config.yaml
model: "masked image model"
dataset: "regions of photos with short descriptions (Visual Genome)"
train_examples: 101725
image_size: 32
crop_scale_min: 1
horizontal_flip: true
method: "mae"
mask_ratio: 0.75
loss: "mse"
encoder_arch: "vit"
encoder_norm: "layernorm"
encoder_norm_position: "pre"
encoder_activation: "gelu"
encoder_mlp_ratio: 4
encoder_head_dim: 32
encoder_fused_qkv: true
encoder_bias: "qkv"
encoder_qk_norm: false
encoder_parallel_block: false
encoder_dropout: 0.1
encoder_inner_norm: false
encoder_drop_path: 0.05
encoder_patch_size: [4, 4]
encoder_layers: 12
encoder_width: 256
encoder_positions: "learned"
decoder_width: 128
norm_pix_loss: true
decoder_layers: 4
init: "lecun_normal"
residual_init: "scaled_by_depth"
optimizer: "adamw"
learning_rate: 0.0017
beta1: 0.9
beta2: 0.99
eps: 1e-10
ema_decay: 0.999
magnitude_pruning: 0.7
max_steps: 10000
batch_size: 512
epochs: 50.3
lr_schedule: "step"
warmup_steps: 300
weight_decay: 0.3
Rows from block 3 of the encoder of a small masked image model, named by matrix and row number. Rows with one number belong to one neuron. Each number is 500 + 25 x the weight over its row's rms, rounded and kept within 0 to 999. All counts start at 0. Numbers have three digits each.
After each neuron's rows are labels from the 100 images, of 14848, where the neuron reaches its highest value: "colour at peak" is the nearest of a few named colours to the mean colour under the peak. Only what is clearly more common there than usual is listed. The data: regions of photos with short descriptions (Visual Genome). In brackets: how many of the 100.
# fc1: MLP up (encoder.blocks.3.mlp.fc1.weight, 1024x256), inputs 86-171
# fc2: MLP down (encoder.blocks.3.mlp.fc2.weight, 256x1024, transposed), outputs 86-171

fc1.269:500535500500500500557531491500500500559526500500500500500500511500500447500527494500488538472468500500500510484500552500500500475500478454548526422500500500500500514494475500538500531465500500500500500485500500500500500476583500523500500521525515477475500532
fc2.269:457500523406500513500500500501500469475475473549441523501553492500500530500455500531500492505500500500470552537545536501489521480500531500455500514500466500542532527492500500534486500520500500504454514500542465466500500500487475521500500500500461500535500464
colour at peak: green (35)

fc1.109:468500500509500500463530500500522500544500544500500500500500500500573473500522500500517500450500462500500410500438500500549529450492500500516511500500500511500500517500450487500556510491473473500500500520474449500500500529500500479500500500490503523500580500
fc2.109:500500502500500500500591500484479500500500564500500554500500437500500428455500500500500500440500500485506519500500500500469500500500580500532544500500500500475500508500462500506536500500500500500511500500500500500500500500500610474500500500458490519500500495
colour at peak: white (33)

fc1.572:500500438500500459539516500500500453500500599556500550525500484500500489500455500500500500532543500500500500500439500475530500500500482500439469500500500500494511500500500500488489500500531500529500500500500500453500500557500478485500500514500512496500500500
fc2.572:500470500500500465496521500474431515551500500500500513454500568500500500532500468596500500500500500463447461500524535500500500536462517500472479500428580500500465500530542500500500450500500460500500520481500535502468579515500500465540476500490582500500500448
colour at peak: grey (62)

fc1.101:500500514500500500500500500500500500500549500543500500500463500500546500500562500469445500462500500528442500500484511482521495500520500484556500500500500500500500500500500500500500500535500537472500539467532500459437500552454576500500531500500439500552544500
fc2.101:460500539500500500486475504500527453500500542534500468500500500492489524547437507564470484547470479484500537566526500488500446552505559500511515500500432500539500500500533500513500500500500500500500500484470467500500476500533500500500500500572500500500473482
colour at peak: brown (62); black (28)

fc1.10:500540500481530503500530489511500500500500500500500500440506500477494478500492468523537500500440510446500500442500500500480559475466500500500500500500550429500500500493511500502500500500500535500500500545500477500532500500500500542500500500500500500515500545
fc2.10:500500508500488500503500450500500500448500500482459500500500500466500467500454500589500500500464450500529500500500469500500435500452500500542500507500473500492500500500511500500500476477500531500483395500437451500558544413500500500500500500500452500500500500
colour at peak: pink (33)

fc1.766:420500500458477500500523500500500470540500500522497500500500500500559485439537500500500500457527523500500500500500500543500508491471500511500458500486500457556543526502500500500500494547500523481500545500500500529500500524475500500500546529500500500500554500
fc2.766:583500508500530500500500500500500460476500500485500500500498500526500483576500487500500500553466500500500535500500483500500465482551559462500500500500449500500453500500500552500500553500528500500500406469497500500508500467518444500500506475539529503500501500
colour at peak: red (50)

fc1.179:500483500500500461490517500551466500500500567500500574473500500500525500500473500500500471500500500500460447471467500548500500545482452522500500515500500500515500500500500500500538555500500500469500543500500492500500561500500456483464525500494470470444469500
fc2.179:500500500525494500500500423500500500500500500447500534483438446467500508471543500500500500500500500473551500500460530500500486500500500500554500500630451500500500500500478500500500500500528500500424500500500500445500500493503453500539457537500460453439509500
colour at peak: brown (60)

fc1.699:500500461500500475555511546513562500500500475471551463500493521500500486500500500500474500500483538530458500500500500500500487540500500463500462475570536500500500509500500500500468543531519528500450500490495500461455527490500500580500500500574500446527464500
fc2.699:443470486473508516500500500500493500500500554425500500500480481490479510500512512500500483500500500500500500500500500500498500518507500500449500500537536523460500482500500513500470553465472546511560483532500501500480500490500538500500500490500500500467500500
colour at peak: brown (62)

fc1.462:500500500500495500500511500488591500500500500500500500500500552505500500500552500500500515462458519500526447442469500500500447500500500500500539500516500493500500500451435500439549500500500500431500426534473500461488500500500449500500500500500566500478500500
fc2.462:500461478500500486500500500500500500481500424581432500500465479465430527500500500419500500520500500500500435467472430500500500500500544500500456507500500524500459442500500500500536501500500500500500500500437462500500500500457500500500500500500487500562500500
colour at peak: grey (67)

fc1.349:500500418474542486500500451500500469528500521500500500483500500510500500512474484500500500534500500534453500500424500500535500500516515500500438500500573526530471500527500500489500500500500500500500441520500475582500552500500500500435462547563500500466473457
fc2.349:478527542500500504543473468500500500477483452500500500480500439500513500500541500500500500491500500470485500473517483500462500514543555500501500521500500453447519500500483522551500548500519460522459500530500478511500455479484500541533500500438466537500512593
colour at peak: pink (27)

fc1.74:500500500500500500500500500500505500553571512500500485500530500500541500467500469500513534471500522535455521500420518493500500500517500469500500422500500500500500529500500486500560500492500474500484500522470518500500500500500539474534500522500500529566525487
fc2.74:500454514500500442471520500500500500552500496488469560435476500458500493500547500500500518481500500500463525500592500500500546500538500500500471482488500500500500500500500500532500408486446457565540513501500516573550500500500559500526500500500500500500564477
colour at peak: white (90)

fc1.613:500521518522500547486540500535500443500500500472500490500500500510500462479500500426500500500500500500483526447500500500509500500500500498522500520529518455532500500500479500500516500487500500500427549500504500500500476485533500500528487565500500500500500500
fc2.613:500500500500500449475549580500500500512575514503500500538500500500486500500500500466539500500465500500500500500500589500500515522500511500449500500463411522500500500467500500446556500500496500500500500500487511425477500533500434500500500500472528508493548500
colour at peak: pink (26)

fc1.202:486536500500500517500518500500500480500477513500491500500512500543500481500500500500520529400481500481504483500468517477500540487443500455495500500500515458500500527516462497546546553500500482500500520513500500500500500500543500491500500520500565534500555466
fc2.202:460500500500500517500508500500475511500500496500523500530475460500448500500500500500500470435500437456500550517493500495522500500500552514535545510480463552519493540500500441533507500500479500500500500500500500516549546486500519500500532533500500556500450500
colour at peak: cyan (27)

fc1.578:500500500469500540500500529500500538543466530500500500520500500540500478500549495509500500500500500500500428500452544500559500541454457453500519434500536500500500532504500511500500534455500473500484452500500500500439500500500500500500466500463553500500500536
fc2.578:500500500500500500500559500500500500446500524500500500500500500500500450500500500500500497467500575500500500544438500567476532500492500526500500503500500500500500500500500500500500505542500500500500500536500500500465498500517500500500517509500500500500500552
colour at peak: green (40)

fc1.43:566500500500500500555519500500500500500535500500531500500500500500500487500500500473500500500461528542457500500500500500500500500500500500500483500512500463475500500500500500534519500586549500500500453500500471500500500500500500500499465500500500500612500443
fc2.43:403457500454481500500563557500500500500500527511500500500500500538500435500500500500500500500562500500500486566445500500528500573489500500500500500500500500500500517500500500500500543500500500500500500500496524432436500500500500500500500500500490536500500500
colour at peak: brown (65)

fc1.47:500429454483500500500524482500500500572500500500521500476529500525500479471500500500523523455500500536554500500467500500500500500469531469500500408468500500500500500517500500478544500500500500515532463521490500500500500500577500490500487500543500500500500500
fc2.47:467464500500515500466547500517500500572514500486500500500500500489500454499500500500500500500507500489500532479559500500500457500538511500500527493500500500548500501500500469500500500514500502500515451506482500500500454510530536500500500506529500548587500500
colour at peak: white (31); pink (27)

fc1.293:461500427500500553492528550500546461500500500466500500512485500500500483500500500408469479500500550500500500522500515500480500557500500456528500500548500500483500500471500523500500558500500532500500492500500445500437439500500500500500506500562485500500500557
fc2.293:500500500500500500500500500550500481500535500527458500495500500475480500500484500477522500500501500500500469500529500500500450500500448500497552500518500500539458500456461478477533509500500500500526500500500500475516500473456537467500504500500500550500500500
colour at peak: brown (61)

fc1.305:500500483500500506500525500538500500500500500500557500500468500580500460455500510500500513468500468500500500449500523500525529500437524438500500461500500454500500521500500500500500585500500500500509500500500500437500532525519512538469542500500537500500545511
fc2.305:500500429525500500500568532500500575500500556500500526500458495500500448500500500500500500453500500500500500500508500479500480500509514559500445500500463500500464500500539500421500500500500500500500500500500551507500536556552521464467469450449538500500500500
colour at peak: cyan (51); blue (34)

fc1.532:500500500431500500500536500525500500500500500544467500500555500500500471500457500476535449500500500500500500500500546500500572500500500500500500500500500500500500578500456478517500500500500500500432500500500500520500581500500511543500500500500500538500500482
fc2.532:556500500500500423478509411500500476500500540515491523500500529500500492411500526500537500500507500557442487435500467500500500500500500500500471500500533534450500500474500500500500493500500500500500469523500500439500429500500500500500500500497500500500500470
colour at peak: pink (48)

fc1.148:500500500500500500500500500598500500662500500500500500500500590500624500500500500500500500500500500500500500500500606500500500500500500413500500500500500500500500500466500500500500587500500500500500500500575500500500500500500500500500500500500500500500500500
fc2.148:500500500500500500500500500500500500500500500500500500500500500500500132500500500500500500500500500500500500500500500500500500500500500500500500500500500500500500500500500500500500500500500500344500500500500500500500500500500500500500500500500500500500500500
colour at peak: black (58)

fc1.114:458525500449477545500513496526550500500479500500478554500500500500500477451541531530478500484489457500523500500518546449534484500467521462500463450579524444500500521490500479500500500500500540500500500478500500466477500477500457533500500500461550500493550500
fc2.114:450500482525520529464502500500537522482500498500466500500523500469500500516532500500500491540500509493427574500500500500500500470500500481453500530500500555500500527500459500500518500500546500500472448500500500540500500483456500500500509470500462518500500500
colour at peak: black (35)

fc1.411:547500486500500457558500390538500500500500500500582500438500500547549500500500500500500500500500539500451500480507500533481500537500500500500500500500500500549515500500500500478558500500500500500500478518469500435500500500573500500517500500495500500500500500
fc2.411:534500500568500490500495500446500495500516500454533441500533435500500517437500500500500500535500550500500500500445500541500500516500500512500515500501500500500500485534511520518500500500483478500492500500500500466513500541500500500500479500448529480500500501
colour at peak: grey (72)

fc1.609:500469500500514500500512500500500500500500553500500500500500500477565466500500500500500500500500500490500489500500500536534485500483500496500508500500500520533500519500500528503500500461500457500500500500500500500474536500500425500500468500500500461500500500
fc2.609:500500500569500500516505500500480500450489531436514500500501476500500500516500500500503500500554500561500500500500500529500500500482500524500510500500484457500505486500500500470540500524500474460493500500500575440500456504500543506472500500499487465500528500
colour at peak: grey (73)

fc1.554:500500483500500500500529500500498466500500500500500500500500500519500457516517500500500542471500500500500500470440500500528517477501500432562500437500500496500500500500455500500500500500500478500500500500500500478500500500509500511500500550500500500443500500
fc2.554:500504447500500541500541500503500539460500541541500500466500500500500500523500500500500500500483500500480500492500475500458500500500500548500500526479475500572500500500486500500541500500500481500500500500500457439500606500500500500467467460439549510500550541
colour at peak: cyan (68)

fc1.265:481500500500451500500515480563548500528565500500470500500500500496513482468500500500500482465500500500523489500467551500553509500476480500500500500500500500500530543478464468500530500534500500500500502500472500429500512528500500500523500500466500500572567551
fc2.265:482510540491500500500484500533500415500466500500460477500500542500500464526500500521507500519500500500553533498475500518500500456459500463528565500500475500495500500449458500500500500500500500447451500509500539500514393460522438500500525500540500510500456500
colour at peak: red (29)

fc1.434:494500500500500500500513500500500501500500522500521500500500519486500485477420500456500462500522500500500500474478500500524500514478500527500522521529500500553522530456464500485528500500559500500509577500517487500468500549500500561499500500500500461500500455
fc2.434:500479494500500500500500440500517500512501500527465455548524500447452494459500500541515500500463500535500517520453483458512479444500529494494500500500433584521513500547500500500482554500500525470493500500512509500523539471531508500510538500517479500500488494
colour at peak: brown (72)

fc1.225:513500500500516574500518482521500500500500500531500500477500500500477484524500500500500454437500500486491500500500500500554500467492500500537500508453500500526500500500500500488500500454500500500403565500543459500500500500457554496500500558500500500500500500
fc2.225:476470500500492473500500500524476500500500500488500554505491500500537500500500500500500500500548500548500485470562558500500500542464500500500500488500500446452543500478493500500519548500500488574536500500493500500500433449501500500534460487479522478500567555
colour at peak: brown (62)

fc1.300:494518500520508500524527500502500500500509518500500494500500524530500452500514469500500540500500500500500500450517554476500500481485446420500510411500500500515500517460500500515500516450478500500516524500500500500500481483535500500500500500522500443473500506
fc2.300:421516523399500538500500531488500484500482500538473500500530500500467528500434500518500477500524500500500500574500531516506530500500500519467500500500500500558506517500489500537499500534500500500468500519534496500492500500485500521536500529499459536552517500
colour at peak: green (40)