config.yaml
mask_ratio: 0.75
encoder_qk_norm: false
beta2: 0.99
Rows from block 9 of the encoder, named by matrix and row number. Rows with one number belong to one neuron. Each number is 200 + 40 x the weight over its row's rms, rounded and kept within 0 to 999. All counts start at 0. After the name is the row's rms in percent of the matrix's.
# fc1: MLP up (encoder.blocks.9.mlp.fc1.weight, 1024x256), inputs 64-127
# fc2: MLP down (encoder.blocks.9.mlp.fc2.weight, 256x1024, transposed), outputs 64-127
fc1.495,139,267,242,125,220,200,200,186,160,174,225,200,131,189,124,200,241,172,200,200,152,200,163,198,147,200,154,200,200,232,345,200,119,200,200,200,200,197,211,200,164,191,200,200,180,200,54,154,200,200,287,200,200,200,106,212,115,200,241,200,221,214,200,207,221
fc1.496,199,234,200,150,209,179,150,200,196,200,200,200,150,200,150,176,196,98,172,200,200,200,122,200,200,246,217,227,158,183,310,150,208,200,181,196,216,190,117,200,154,179,246,200,155,200,109,253,144,200,200,294,200,244,200,153,104,123,239,179,252,200,250,159,200
fc1.497,141,200,230,218,188,200,200,219,164,167,178,188,107,170,135,217,200,197,212,200,209,206,195,289,200,200,148,254,200,200,338,171,119,246,200,200,209,275,199,207,170,200,200,153,200,200,61,200,243,156,244,200,177,200,200,200,200,200,200,200,200,200,200,200,176
fc1.498,019,200,200,200,212,200,206,200,78,200,218,200,200,275,42,200,200,200,196,200,200,200,200,200,200,200,200,200,200,200,200,200,200,200,200,238,200,200,200,200,200,200,200,200,200,200,200,200,200,200,200,200,200,200,200,200,200,200,200,200,200,267,200,200,49
fc1.499,293,164,200,200,223,188,185,168,325,200,200,253,227,272,200,200,237,200,178,200,170,132,200,245,200,200,200,242,185,200,207,225,237,214,233,200,215,141,200,174,109,200,162,184,177,233,189,217,200,225,171,188,244,200,167,290,196,174,200,247,173,201,122,200,316
fc1.500,157,200,200,156,239,200,200,151,200,200,193,200,179,200,143,256,173,200,200,200,217,251,139,200,232,236,244,200,193,200,319,200,200,189,88,148,177,262,202,200,193,86,174,200,255,200,78,211,200,200,167,200,200,200,200,179,189,174,166,238,200,200,236,200,155
fc1.501,018,200,200,200,200,200,118,200,200,200,200,200,200,200,200,200,200,200,200,200,200,200,200,200,200,200,200,200,200,200,200,200,200,200,200,200,200,200,31,200,200,200,200,200,200,200,200,200,200,172,200,200,200,200,200,200,200,200,200,200,200,200,200,31,200
fc1.502,029,200,200,200,248,200,200,200,200,200,200,200,200,200,200,200,200,200,200,200,313,200,200,177,200,76,125,170,200,200,200,200,110,200,200,200,200,200,200,200,200,200,200,200,200,200,191,200,283,200,200,200,200,200,200,200,200,200,200,131,200,200,200,200,200
fc1.503,020,200,200,200,200,200,367,199,275,200,200,156,36,200,200,200,200,179,200,200,200,200,200,200,200,200,200,200,200,200,200,200,222,200,200,339,200,200,200,200,200,200,200,280,200,200,200,200,200,200,200,200,200,200,200,128,200,200,411,3,200,200,200,200,200
fc1.504,022,170,200,200,200,220,200,200,200,200,209,135,200,200,229,200,200,272,325,200,223,68,200,200,200,200,200,66,126,62,200,102,200,200,200,200,200,200,200,200,200,101,200,221,200,200,200,200,115,200,200,200,200,222,200,200,131,200,200,200,200,200,200,256,200
fc1.505,012,200,200,200,191,235,343,200,200,200,200,200,200,200,200,200,148,200,200,200,200,200,200,200,200,200,200,200,200,200,200,200,200,200,200,200,200,200,200,200,58,200,200,200,18,200,200,200,200,200,200,200,207,200,121,200,289,200,200,200,200,200,200,200,200
fc1.506,028,200,200,200,200,200,250,239,200,200,200,200,200,200,200,200,200,200,200,200,200,200,200,200,200,200,42,158,197,200,200,200,200,200,200,200,200,280,200,200,285,208,200,200,200,200,199,200,200,200,200,200,200,200,200,307,364,200,200,182,200,200,225,200,200
fc1.507,019,200,203,200,200,200,234,36,200,200,200,200,200,200,200,200,200,176,200,200,200,200,200,200,0,200,200,255,200,200,200,200,200,200,200,200,200,200,200,200,186,200,172,108,200,200,200,200,200,200,200,200,200,175,200,200,200,200,200,200,200,200,200,200,200
fc1.508,176,262,212,259,200,204,225,148,200,170,314,200,164,232,105,223,200,200,216,200,200,210,154,231,212,162,143,200,160,200,296,151,200,172,156,259,200,178,233,200,200,200,148,194,169,175,98,291,288,200,187,179,189,184,176,200,200,173,180,129,151,337,170,200,200
fc1.509,046,200,200,126,200,200,200,262,264,200,200,296,189,200,200,200,118,257,200,200,200,180,200,200,200,200,200,200,200,200,200,200,200,151,200,200,200,200,200,83,200,200,200,200,200,200,200,238,200,200,200,211,154,200,165,200,150,200,200,305,200,72,200,142,200
fc1.510,024,200,200,200,200,200,200,200,200,50,192,200,200,200,200,29,354,200,113,200,200,200,200,200,200,200,98,200,200,200,179,200,200,200,200,120,200,200,200,200,165,200,249,200,200,200,173,200,200,200,200,200,200,200,200,200,321,200,247,200,200,200,200,75,311
fc1.511,137,243,200,160,200,200,200,200,208,139,240,200,113,200,122,200,200,156,104,200,188,200,195,200,200,200,200,200,191,188,357,137,157,200,200,200,205,205,200,200,91,136,200,200,170,200,53,238,265,200,248,181,140,200,87,200,199,187,200,200,200,221,200,200,200
fc1.512,268,146,117,182,205,167,144,198,258,167,269,180,140,273,246,218,239,200,271,173,200,174,200,200,200,133,210,166,200,203,228,163,179,111,274,202,166,200,218,200,149,177,213,200,220,199,183,233,140,200,184,260,156,184,165,200,200,266,158,170,186,200,126,192,200
fc1.513,028,200,200,200,200,200,0,200,200,200,200,200,200,200,200,70,200,200,200,200,200,200,200,200,200,200,200,200,200,200,200,200,200,200,200,200,421,97,245,200,200,200,200,200,200,200,194,200,200,200,200,200,200,200,200,200,92,200,200,200,200,200,200,231,200
fc1.514,155,233,147,197,200,200,200,200,226,172,252,277,200,234,145,273,174,200,232,200,135,208,259,272,200,151,171,200,200,200,319,200,136,200,99,200,178,196,280,168,200,211,200,200,205,200,77,222,200,200,215,200,210,200,192,200,200,200,152,137,162,262,200,190,144
fc1.515,022,200,200,200,199,200,200,200,200,200,200,132,200,200,200,200,200,200,242,200,200,200,200,369,200,97,200,200,200,200,200,200,200,200,200,200,200,200,246,200,200,200,200,200,200,200,200,200,200,200,200,200,200,200,200,200,200,200,200,200,200,200,200,200,200
fc1.516,147,230,237,147,200,200,187,200,205,184,131,200,154,200,200,206,200,185,151,193,208,196,200,200,291,200,176,238,200,228,337,154,152,200,136,93,247,241,200,212,173,200,200,200,253,270,60,168,200,204,200,200,200,200,184,200,200,175,215,200,227,210,254,200,196
fc1.517,144,200,193,158,208,200,180,176,200,171,240,200,142,200,87,231,177,200,200,181,200,259,200,200,200,200,160,249,200,200,349,200,200,200,190,200,194,200,204,149,159,137,204,200,149,200,38,200,200,200,200,200,200,210,128,200,155,200,200,200,200,200,259,172,207
fc1.518,020,200,200,200,167,200,200,381,200,227,200,200,200,200,200,200,200,200,200,222,388,200,200,200,200,200,200,200,200,200,200,200,200,200,200,200,200,200,200,200,200,200,200,170,200,244,200,200,200,200,200,200,200,200,119,200,200,256,200,200,200,200,200,200,200
fc1.519,019,200,200,200,200,212,200,200,200,200,200,200,200,200,200,200,200,200,200,294,0,200,200,200,200,116,200,200,310,200,200,200,200,200,200,200,123,200,200,200,200,200,200,168,200,200,200,200,200,200,200,200,200,117,200,200,200,200,200,171,0,200,200,158,200
fc2.495,147,200,236,254,137,200,200,101,200,200,246,200,200,200,200,174,141,200,253,200,200,211,165,240,200,200,91,200,200,252,438,158,195,200,204,250,212,200,200,200,200,120,232,200,257,190,19,200,200,164,200,200,204,176,129,266,200,200,200,200,200,274,200,200,156
fc2.496,209,204,228,223,200,200,200,121,200,231,200,200,204,200,159,200,200,219,237,256,150,293,193,217,200,255,232,200,200,200,337,233,216,200,268,200,236,200,200,180,186,200,183,195,238,200,53,298,200,143,324,59,200,179,200,222,200,202,160,187,200,200,141,267,200
fc2.497,146,200,200,259,200,200,200,200,200,218,185,200,160,200,149,245,200,200,200,200,200,200,179,280,171,200,200,200,200,175,498,200,255,200,200,265,200,200,214,200,200,200,231,200,251,200,0,176,267,173,200,148,200,200,138,200,183,200,217,151,205,249,200,200,195
fc2.498,032,200,200,200,255,200,200,148,200,95,200,269,200,200,263,200,200,70,252,261,200,200,200,200,200,145,200,200,282,200,200,289,200,200,280,200,200,200,200,200,199,214,200,132,76,200,127,200,200,200,309,200,200,200,200,200,200,200,200,200,200,200,200,200,200
fc2.499,256,200,200,164,200,224,200,200,200,244,272,229,200,248,200,178,237,218,129,200,200,235,200,210,200,200,200,209,200,200,390,214,200,233,143,284,131,203,178,208,200,200,159,232,246,227,59,192,244,184,321,200,223,200,147,188,200,197,187,112,200,200,200,220,105
fc2.500,162,200,200,241,200,200,165,140,200,205,232,270,200,200,157,200,200,176,200,200,200,244,200,200,200,256,192,200,200,200,488,200,278,200,200,286,200,200,200,270,200,166,233,158,200,249,25,132,270,184,200,200,198,169,200,200,181,200,200,142,200,277,200,169,238
fc2.501,041,200,200,200,108,200,200,200,200,200,200,200,200,200,200,200,200,200,239,200,200,200,233,200,200,200,0,200,200,200,200,272,200,227,200,183,200,195,200,183,200,200,200,146,200,200,200,200,200,200,200,200,200,200,200,177,200,200,200,200,200,200,200,200,238
fc2.502,019,200,200,200,200,200,200,200,200,200,200,200,200,200,200,200,200,11,200,200,200,200,200,200,200,200,200,200,200,200,441,231,200,200,200,200,214,200,200,200,200,190,200,200,285,200,200,200,200,200,200,200,200,200,200,437,272,49,200,200,200,200,200,200,215
fc2.503,040,200,200,271,200,200,176,410,200,200,204,200,200,200,200,200,200,200,100,200,200,211,200,200,200,200,0,200,200,200,304,225,201,200,200,313,200,200,334,200,200,200,210,200,200,200,200,340,200,200,200,200,200,120,254,317,200,200,241,200,218,200,200,219,200
fc2.504,036,194,200,200,282,200,200,200,200,225,200,200,200,200,177,200,203,200,200,200,195,200,200,103,200,200,200,200,200,200,200,200,200,200,200,200,200,200,200,200,200,144,200,200,200,200,277,365,200,200,303,200,200,200,200,200,200,200,200,200,200,200,200,200,74
fc2.505,018,200,200,200,200,200,200,200,200,200,200,200,200,200,200,200,200,200,277,200,200,200,200,200,200,200,200,200,200,200,200,200,200,200,200,200,200,200,200,200,200,200,200,200,200,200,200,0,200,200,200,200,200,200,200,200,200,200,200,350,200,200,194,200,200
fc2.506,019,200,200,200,200,200,200,200,200,200,200,200,200,200,200,235,200,200,166,200,200,200,200,200,200,200,200,200,200,200,200,200,200,200,200,200,200,200,200,200,200,200,200,200,200,200,200,350,151,200,200,200,200,200,200,114,200,200,200,200,357,200,200,200,200
fc2.507,024,200,200,200,200,200,200,200,200,200,126,57,200,200,200,200,200,200,200,184,200,200,200,200,200,200,200,200,200,200,200,200,200,200,200,200,200,200,200,200,209,200,200,200,200,200,200,200,242,200,200,200,200,241,200,200,200,200,200,156,122,200,200,200,200
fc2.508,182,175,280,278,200,200,148,133,200,200,234,262,161,200,200,200,200,236,200,200,200,252,167,287,200,165,200,200,200,200,440,116,243,213,200,274,238,200,200,200,200,158,200,200,240,200,88,200,266,180,200,200,200,96,104,200,200,200,200,160,162,291,169,200,200
fc2.509,065,200,200,278,200,200,200,200,200,200,107,200,200,200,200,200,200,200,197,200,200,248,263,200,200,200,200,164,200,200,109,200,200,200,341,218,200,200,200,251,200,200,200,208,173,200,368,200,200,200,252,200,200,200,200,200,200,200,200,189,197,200,200,258,200
fc2.510,008,200,200,200,200,200,200,200,200,200,200,200,200,200,200,200,200,200,200,200,200,200,200,200,200,200,200,200,200,200,200,200,200,200,200,200,200,200,260,200,200,200,200,200,200,200,200,200,200,200,200,200,200,200,200,200,200,264,200,200,283,200,200,200,200
fc2.511,119,205,244,200,169,278,200,164,200,200,167,210,200,200,105,200,190,200,200,278,200,200,200,200,150,200,200,200,196,200,516,200,216,200,200,216,200,200,200,200,200,200,241,235,248,162,0,171,200,200,200,150,200,154,200,200,200,200,200,200,200,231,200,200,200
fc2.512,205,150,142,200,225,176,200,242,200,212,204,180,231,174,214,177,203,266,176,290,220,200,212,168,125,104,201,148,227,221,342,237,200,188,275,200,217,150,205,141,217,240,184,200,160,200,19,198,129,193,120,194,203,110,219,200,200,200,212,200,146,200,199,263,200
fc2.513,021,200,200,200,200,200,200,95,200,200,200,200,200,200,200,200,200,200,146,200,200,200,200,200,200,200,200,200,200,200,200,294,200,200,200,480,200,200,200,200,280,200,200,200,200,200,283,115,200,200,200,200,200,165,200,200,200,200,200,200,200,200,200,200,200
fc2.514,143,200,221,278,220,200,200,200,200,200,231,288,179,192,152,227,200,200,119,172,200,200,156,200,200,209,200,245,217,186,488,200,263,206,200,207,200,200,264,200,200,152,200,200,226,200,33,200,242,200,224,164,201,219,157,213,200,162,200,163,200,224,200,154,212
fc2.515,042,200,200,194,130,200,200,200,300,200,200,191,214,200,200,132,200,200,200,200,200,200,200,103,200,200,200,217,200,200,200,200,108,200,200,105,200,200,133,59,200,200,200,200,169,200,200,200,206,200,200,196,200,200,200,200,263,200,200,200,161,200,134,200,317
fc2.516,140,200,263,244,200,200,154,200,200,200,200,200,200,158,200,200,200,200,200,200,200,180,200,203,201,204,147,159,200,200,463,173,169,200,200,267,200,200,227,200,148,151,200,200,200,200,0,201,207,200,200,200,158,200,210,200,221,200,200,200,200,200,222,200,253
fc2.517,146,200,200,200,200,200,200,115,200,199,171,243,172,180,142,200,152,200,200,200,206,200,120,155,152,200,200,200,235,223,459,201,200,200,200,200,200,293,200,241,187,143,206,141,260,200,26,219,200,158,307,150,216,214,150,221,200,200,200,194,247,260,200,200,174
fc2.518,056,200,200,277,327,200,200,130,200,200,111,200,200,200,200,200,200,200,200,200,200,302,200,68,200,200,200,200,200,200,98,160,271,200,90,200,200,200,242,141,305,200,200,260,200,200,275,200,200,200,200,200,200,200,57,197,200,200,200,233,229,239,156,200,139
fc2.519,040,246,220,200,200,200,200,200,180,200,200,139,200,200,200,200,200,200,347,200,199,200,200,230,200,200,200,200,200,200,200,200,200,200,200,200,200,206,200,200,266,251,200,122,200,200,389,200,200,200,185,200,200,383,200,310,200,200,200,200,200,270,275,200,200